From a checkpoint of a small audio embedding model.
Model: waveform 16khz input, activation gelu, moe soft, num experts 16.
Training: soap at rate 0.002, 5900 steps.
Rows from block 10 of a small audio embedding model, named by matrix and row number. Rows with one number belong to one neuron. Each number is 200 + 30 x the weight over its row's rms, rounded and kept within 0 to 999. All counts start at 0.
After each neuron's rows are labels from the 100 clips, of 14976, where the neuron reaches its highest value: "loudest band" is the band of the loudest frequency at the time of the peak. Only what is clearly more common there than usual is listed. The data: acted Russian speech (Dusha). In brackets: how many of the 100.
# fc1: first MLP up (model.blocks.10.ff1.fc1.weight, 768x192), inputs 156-191
# fc2: first MLP down (model.blocks.10.ff1.fc2.weight, 192x768, transposed), outputs 156-191

fc1.599,227,215,217,217,196,260,198,204,228,174,217,198,193,229,181,144,228,192,160,204,140,189,205,195,218,152,161,118,223,177,187,186,196,197,256,166
fc2.599,211,218,167,193,216,197,246,152,221,201,153,219,221,165,214,208,198,159,232,180,264,248,192,199,177,169,223,240,171,201,194,208,220,168,198,207
loudest band: 500 to 1000 Hz (64)

fc1.383,207,212,182,215,235,148,178,228,171,248,181,227,179,225,193,212,262,199,210,173,160,228,122,251,179,187,159,193,151,171,223,173,170,156,168,174
fc2.383,200,197,224,179,229,207,205,183,242,243,191,230,176,158,198,184,212,191,236,176,247,230,197,196,210,230,171,212,222,184,197,183,166,176,225,162
loudest band: 500 to 1000 Hz (66)

fc1.633,166,205,221,178,241,188,207,171,212,146,194,159,152,208,205,216,191,234,205,189,202,195,244,258,214,232,160,186,203,177,186,239,126,168,192,153
fc2.633,156,222,186,178,230,182,206,200,165,224,188,214,201,216,241,196,168,203,193,195,167,204,148,210,246,188,207,237,161,207,245,180,175,291,155,199
loudest band: 250 to 500 Hz (48)

fc1.354,161,251,173,211,213,181,226,169,239,187,258,182,167,173,197,216,209,219,214,170,224,161,173,178,227,174,220,202,187,246,228,172,204,218,184,183
fc2.354,213,191,225,202,194,201,176,204,196,193,161,183,259,215,184,231,197,214,154,214,216,217,219,181,238,251,197,206,186,231,214,221,195,232,192,218
loudest band: 500 to 1000 Hz (50)

fc1.668,219,194,202,231,207,240,191,177,208,122,190,116,190,190,147,173,249,127,212,249,211,220,155,224,220,205,237,211,205,208,191,212,161,213,208,142
fc2.668,244,133,183,143,182,170,245,235,199,211,222,231,185,230,191,210,147,254,208,211,209,167,199,226,227,213,222,184,201,222,205,213,247,212,115,213
loudest band: 500 to 1000 Hz (37)

fc1.408,173,212,208,175,194,223,163,179,268,178,199,182,177,180,239,212,183,182,220,177,195,183,193,183,246,265,145,187,242,187,150,181,192,253,216,168
fc2.408,213,187,216,222,181,177,208,169,179,227,172,187,243,248,195,232,253,228,191,238,154,222,204,239,157,209,221,221,169,281,232,154,213,205,210,186
loudest band: 250 to 500 Hz (45)

fc1.219,221,164,147,146,184,205,251,194,265,96,160,171,162,227,204,162,220,133,161,209,148,195,198,217,172,192,209,184,190,221,217,171,196,161,199,187
fc2.219,182,139,219,263,187,226,184,214,201,197,112,233,224,223,219,251,219,223,181,159,192,151,277,240,263,195,185,242,165,225,204,208,206,187,194,193
loudest band: 500 to 1000 Hz (29)

fc1.282,173,172,189,195,269,221,223,216,232,189,217,171,241,231,177,231,215,182,193,197,233,152,226,155,141,143,155,216,197,219,193,227,199,177,202,197
fc2.282,230,208,226,196,195,206,164,156,183,257,240,194,214,181,257,230,200,184,138,227,219,162,195,270,213,183,228,195,177,212,180,167,194,237,213,152
loudest band: 500 to 1000 Hz (33)

fc1.90,154,141,187,186,211,232,245,222,198,175,250,198,160,212,175,117,183,226,163,233,216,176,249,152,254,187,153,183,183,222,212,210,179,166,195,198
fc2.90,197,164,229,205,225,239,206,150,148,226,198,241,216,206,211,205,180,192,181,197,192,202,144,213,160,135,190,247,210,213,207,202,226,231,170,204
loudest band: 500 to 1000 Hz (48)

fc1.423,216,157,224,249,274,255,247,212,187,177,161,195,260,203,213,173,193,256,189,179,193,154,185,179,216,173,166,202,218,139,173,222,188,232,186,192
fc2.423,186,130,167,261,154,240,195,224,218,196,241,202,209,167,173,238,192,228,192,152,219,202,161,190,205,201,193,203,159,183,119,183,192,177,261,204
loudest band: 500 to 1000 Hz (26)

fc1.572,200,178,196,142,238,205,182,175,189,199,242,165,182,223,234,185,213,198,217,200,214,184,187,175,222,187,180,266,174,230,179,189,145,225,170,198
fc2.572,244,223,161,229,166,206,185,214,230,194,194,219,211,194,119,213,151,220,189,185,168,208,197,191,209,231,188,110,165,201,219,216,149,168,203,184
loudest band: 500 to 1000 Hz (26)

fc1.78,217,164,178,221,210,174,214,186,229,136,259,164,164,253,164,202,219,185,208,248,216,153,227,182,273,220,238,192,233,197,244,217,171,190,225,151
fc2.78,179,215,165,183,274,132,238,177,255,227,232,217,246,187,185,220,224,215,154,174,220,210,163,209,188,169,228,198,211,240,213,209,157,209,128,249
loudest band: 500 to 1000 Hz (30)

fc1.518,171,172,154,183,177,199,247,182,225,225,198,170,202,217,197,186,198,212,205,200,142,221,227,221,186,176,186,247,168,211,200,160,149,202,177,210
fc2.518,192,208,186,203,154,216,219,189,192,250,197,221,217,179,238,187,205,166,198,184,226,217,220,194,175,192,221,200,186,241,205,224,216,236,207,214
loudest band: 500 to 1000 Hz (51)

fc1.485,168,154,195,166,204,233,200,242,213,239,177,240,200,200,205,216,225,251,194,174,191,158,143,152,207,215,154,199,148,215,206,192,224,200,191,213
fc2.485,227,202,222,173,195,248,220,227,137,179,186,174,178,191,265,173,193,154,177,178,202,197,164,160,201,191,202,193,257,176,226,214,257,189,172,187
loudest band: 500 to 1000 Hz (44)

fc1.381,191,199,225,206,233,180,223,177,190,187,183,210,169,188,216,190,258,198,198,201,184,179,181,206,150,212,152,177,197,152,212,186,160,206,175,242
fc2.381,187,253,222,212,200,153,133,225,198,172,192,203,199,225,185,183,220,236,189,180,230,229,181,214,249,125,179,211,210,181,155,190,231,187,197,188
loudest band: 500 to 1000 Hz (35)

fc1.249,201,235,195,187,208,214,188,235,203,148,239,204,189,273,241,166,189,145,189,191,188,178,208,238,244,273,237,179,166,231,172,256,180,221,216,212
fc2.249,118,231,230,195,223,155,217,198,211,181,198,190,207,189,172,235,244,211,163,240,221,215,196,203,185,272,132,151,209,179,227,183,193,219,225,186
loudest band: 250 to 500 Hz (67)

fc1.161,238,180,171,198,212,151,212,224,148,173,224,184,220,239,229,233,306,203,213,174,170,169,171,215,165,234,180,230,153,189,226,136,205,176,141,196
fc2.161,218,208,230,224,173,259,225,185,197,224,167,197,185,176,209,158,183,175,178,218,203,223,194,153,232,192,214,147,229,160,179,192,217,172,197,208
loudest band: 500 to 1000 Hz (61)

fc1.328,185,260,197,215,200,188,197,195,177,241,213,168,215,249,216,250,270,198,206,218,194,230,135,191,189,164,167,210,165,215,173,181,206,197,137,186
fc2.328,200,223,184,153,249,202,220,223,241,184,167,199,214,160,222,205,203,199,224,207,217,182,217,163,230,203,185,179,205,184,260,124,184,191,252,159
loudest band: 500 to 1000 Hz (39)

fc1.761,207,196,164,195,222,186,200,207,212,219,203,131,210,184,189,224,217,161,225,182,176,186,200,210,210,234,220,151,213,181,163,166,152,200,172,198
fc2.761,257,213,226,138,147,218,255,241,178,131,166,199,228,230,287,184,194,175,185,170,191,220,226,242,192,178,173,251,149,228,194,219,218,207,240,205
loudest band: 4000 to 8000 Hz (33)

fc1.419,185,159,203,192,289,260,204,203,202,184,187,189,263,189,179,166,143,218,197,219,225,161,203,206,233,210,158,215,176,186,206,214,163,198,195,153
fc2.419,191,198,163,245,250,221,164,191,250,280,191,225,225,213,163,221,157,202,166,222,185,156,185,193,204,257,237,232,147,154,159,215,150,196,189,207
loudest band: 500 to 1000 Hz (27)

fc1.692,195,215,251,196,253,221,201,224,217,179,223,197,183,271,218,176,169,196,219,223,211,155,172,239,196,249,213,190,157,207,164,243,156,248,223,216
fc2.692,123,230,153,188,231,167,173,215,209,171,158,175,185,150,154,193,199,149,204,198,203,190,216,154,202,240,156,150,207,213,194,184,215,227,229,177
loudest band: 250 to 500 Hz (48)

fc1.523,174,197,182,152,194,214,193,245,189,307,216,198,211,211,204,182,244,149,222,193,225,196,237,188,247,187,211,232,205,203,166,168,216,193,165,172
fc2.523,241,251,242,244,203,206,175,194,181,157,146,147,213,191,218,220,169,172,195,170,212,224,255,247,186,177,185,230,211,186,187,196,192,151,222,216
loudest band: 250 to 500 Hz (49)

fc1.516,254,212,209,235,239,197,216,223,135,226,201,222,211,301,193,218,276,217,193,211,178,222,184,213,202,231,206,169,176,178,237,201,210,199,170,155
fc2.516,163,196,178,222,209,205,222,220,230,185,160,196,196,132,242,184,191,146,249,173,253,278,206,171,209,199,156,247,184,168,223,189,197,176,212,211
loudest band: 500 to 1000 Hz (64)

fc1.450,219,257,199,158,203,183,221,184,172,200,210,159,200,193,251,212,224,261,197,243,197,247,255,181,259,219,185,227,231,265,206,145,190,161,157,221
fc2.450,246,171,192,173,191,203,187,202,199,175,181,163,154,177,234,159,190,182,229,213,198,204,245,185,165,204,198,188,163,186,152,220,130,164,225,210
loudest band: 500 to 1000 Hz (31)

fc1.150,201,164,173,154,238,191,228,153,233,193,219,191,181,151,218,154,219,209,171,223,142,206,183,191,181,234,156,178,219,147,185,218,183,163,198,193
fc2.150,212,183,166,245,166,235,209,211,161,230,240,230,234,276,181,216,191,196,192,223,172,184,221,211,209,200,237,245,199,236,214,175,262,219,200,196
loudest band: 250 to 500 Hz (45); 500 to 1000 Hz (26)

fc1.240,202,248,208,187,176,209,218,208,214,216,214,228,178,227,198,221,219,221,185,185,191,162,168,149,222,222,188,216,167,189,176,187,190,195,203,183
fc2.240,212,220,245,183,182,147,190,233,230,171,222,215,171,202,234,236,246,171,183,211,261,227,169,188,229,211,189,173,217,225,246,214,159,237,217,216
loudest band: 500 to 1000 Hz (39)

fc1.301,218,191,179,183,166,228,190,229,208,178,194,154,200,216,203,204,213,201,198,150,219,194,219,204,254,209,185,196,213,198,140,171,124,255,209,232
fc2.301,213,206,238,217,168,200,268,201,200,168,149,188,223,244,258,153,216,178,196,211,182,219,214,173,164,186,183,235,184,253,223,212,213,177,182,201
loudest band: 4000 to 8000 Hz (34)

fc1.385,191,202,184,243,246,164,210,156,209,234,270,92,194,230,208,158,248,180,212,214,221,224,185,200,181,189,177,193,167,201,223,186,157,177,223,137
fc2.385,233,206,207,182,181,219,204,195,228,223,195,245,209,196,175,204,123,196,207,200,207,183,180,196,217,197,223,202,165,219,192,264,177,236,166,227
loudest band: 250 to 500 Hz (55); 500 to 1000 Hz (33)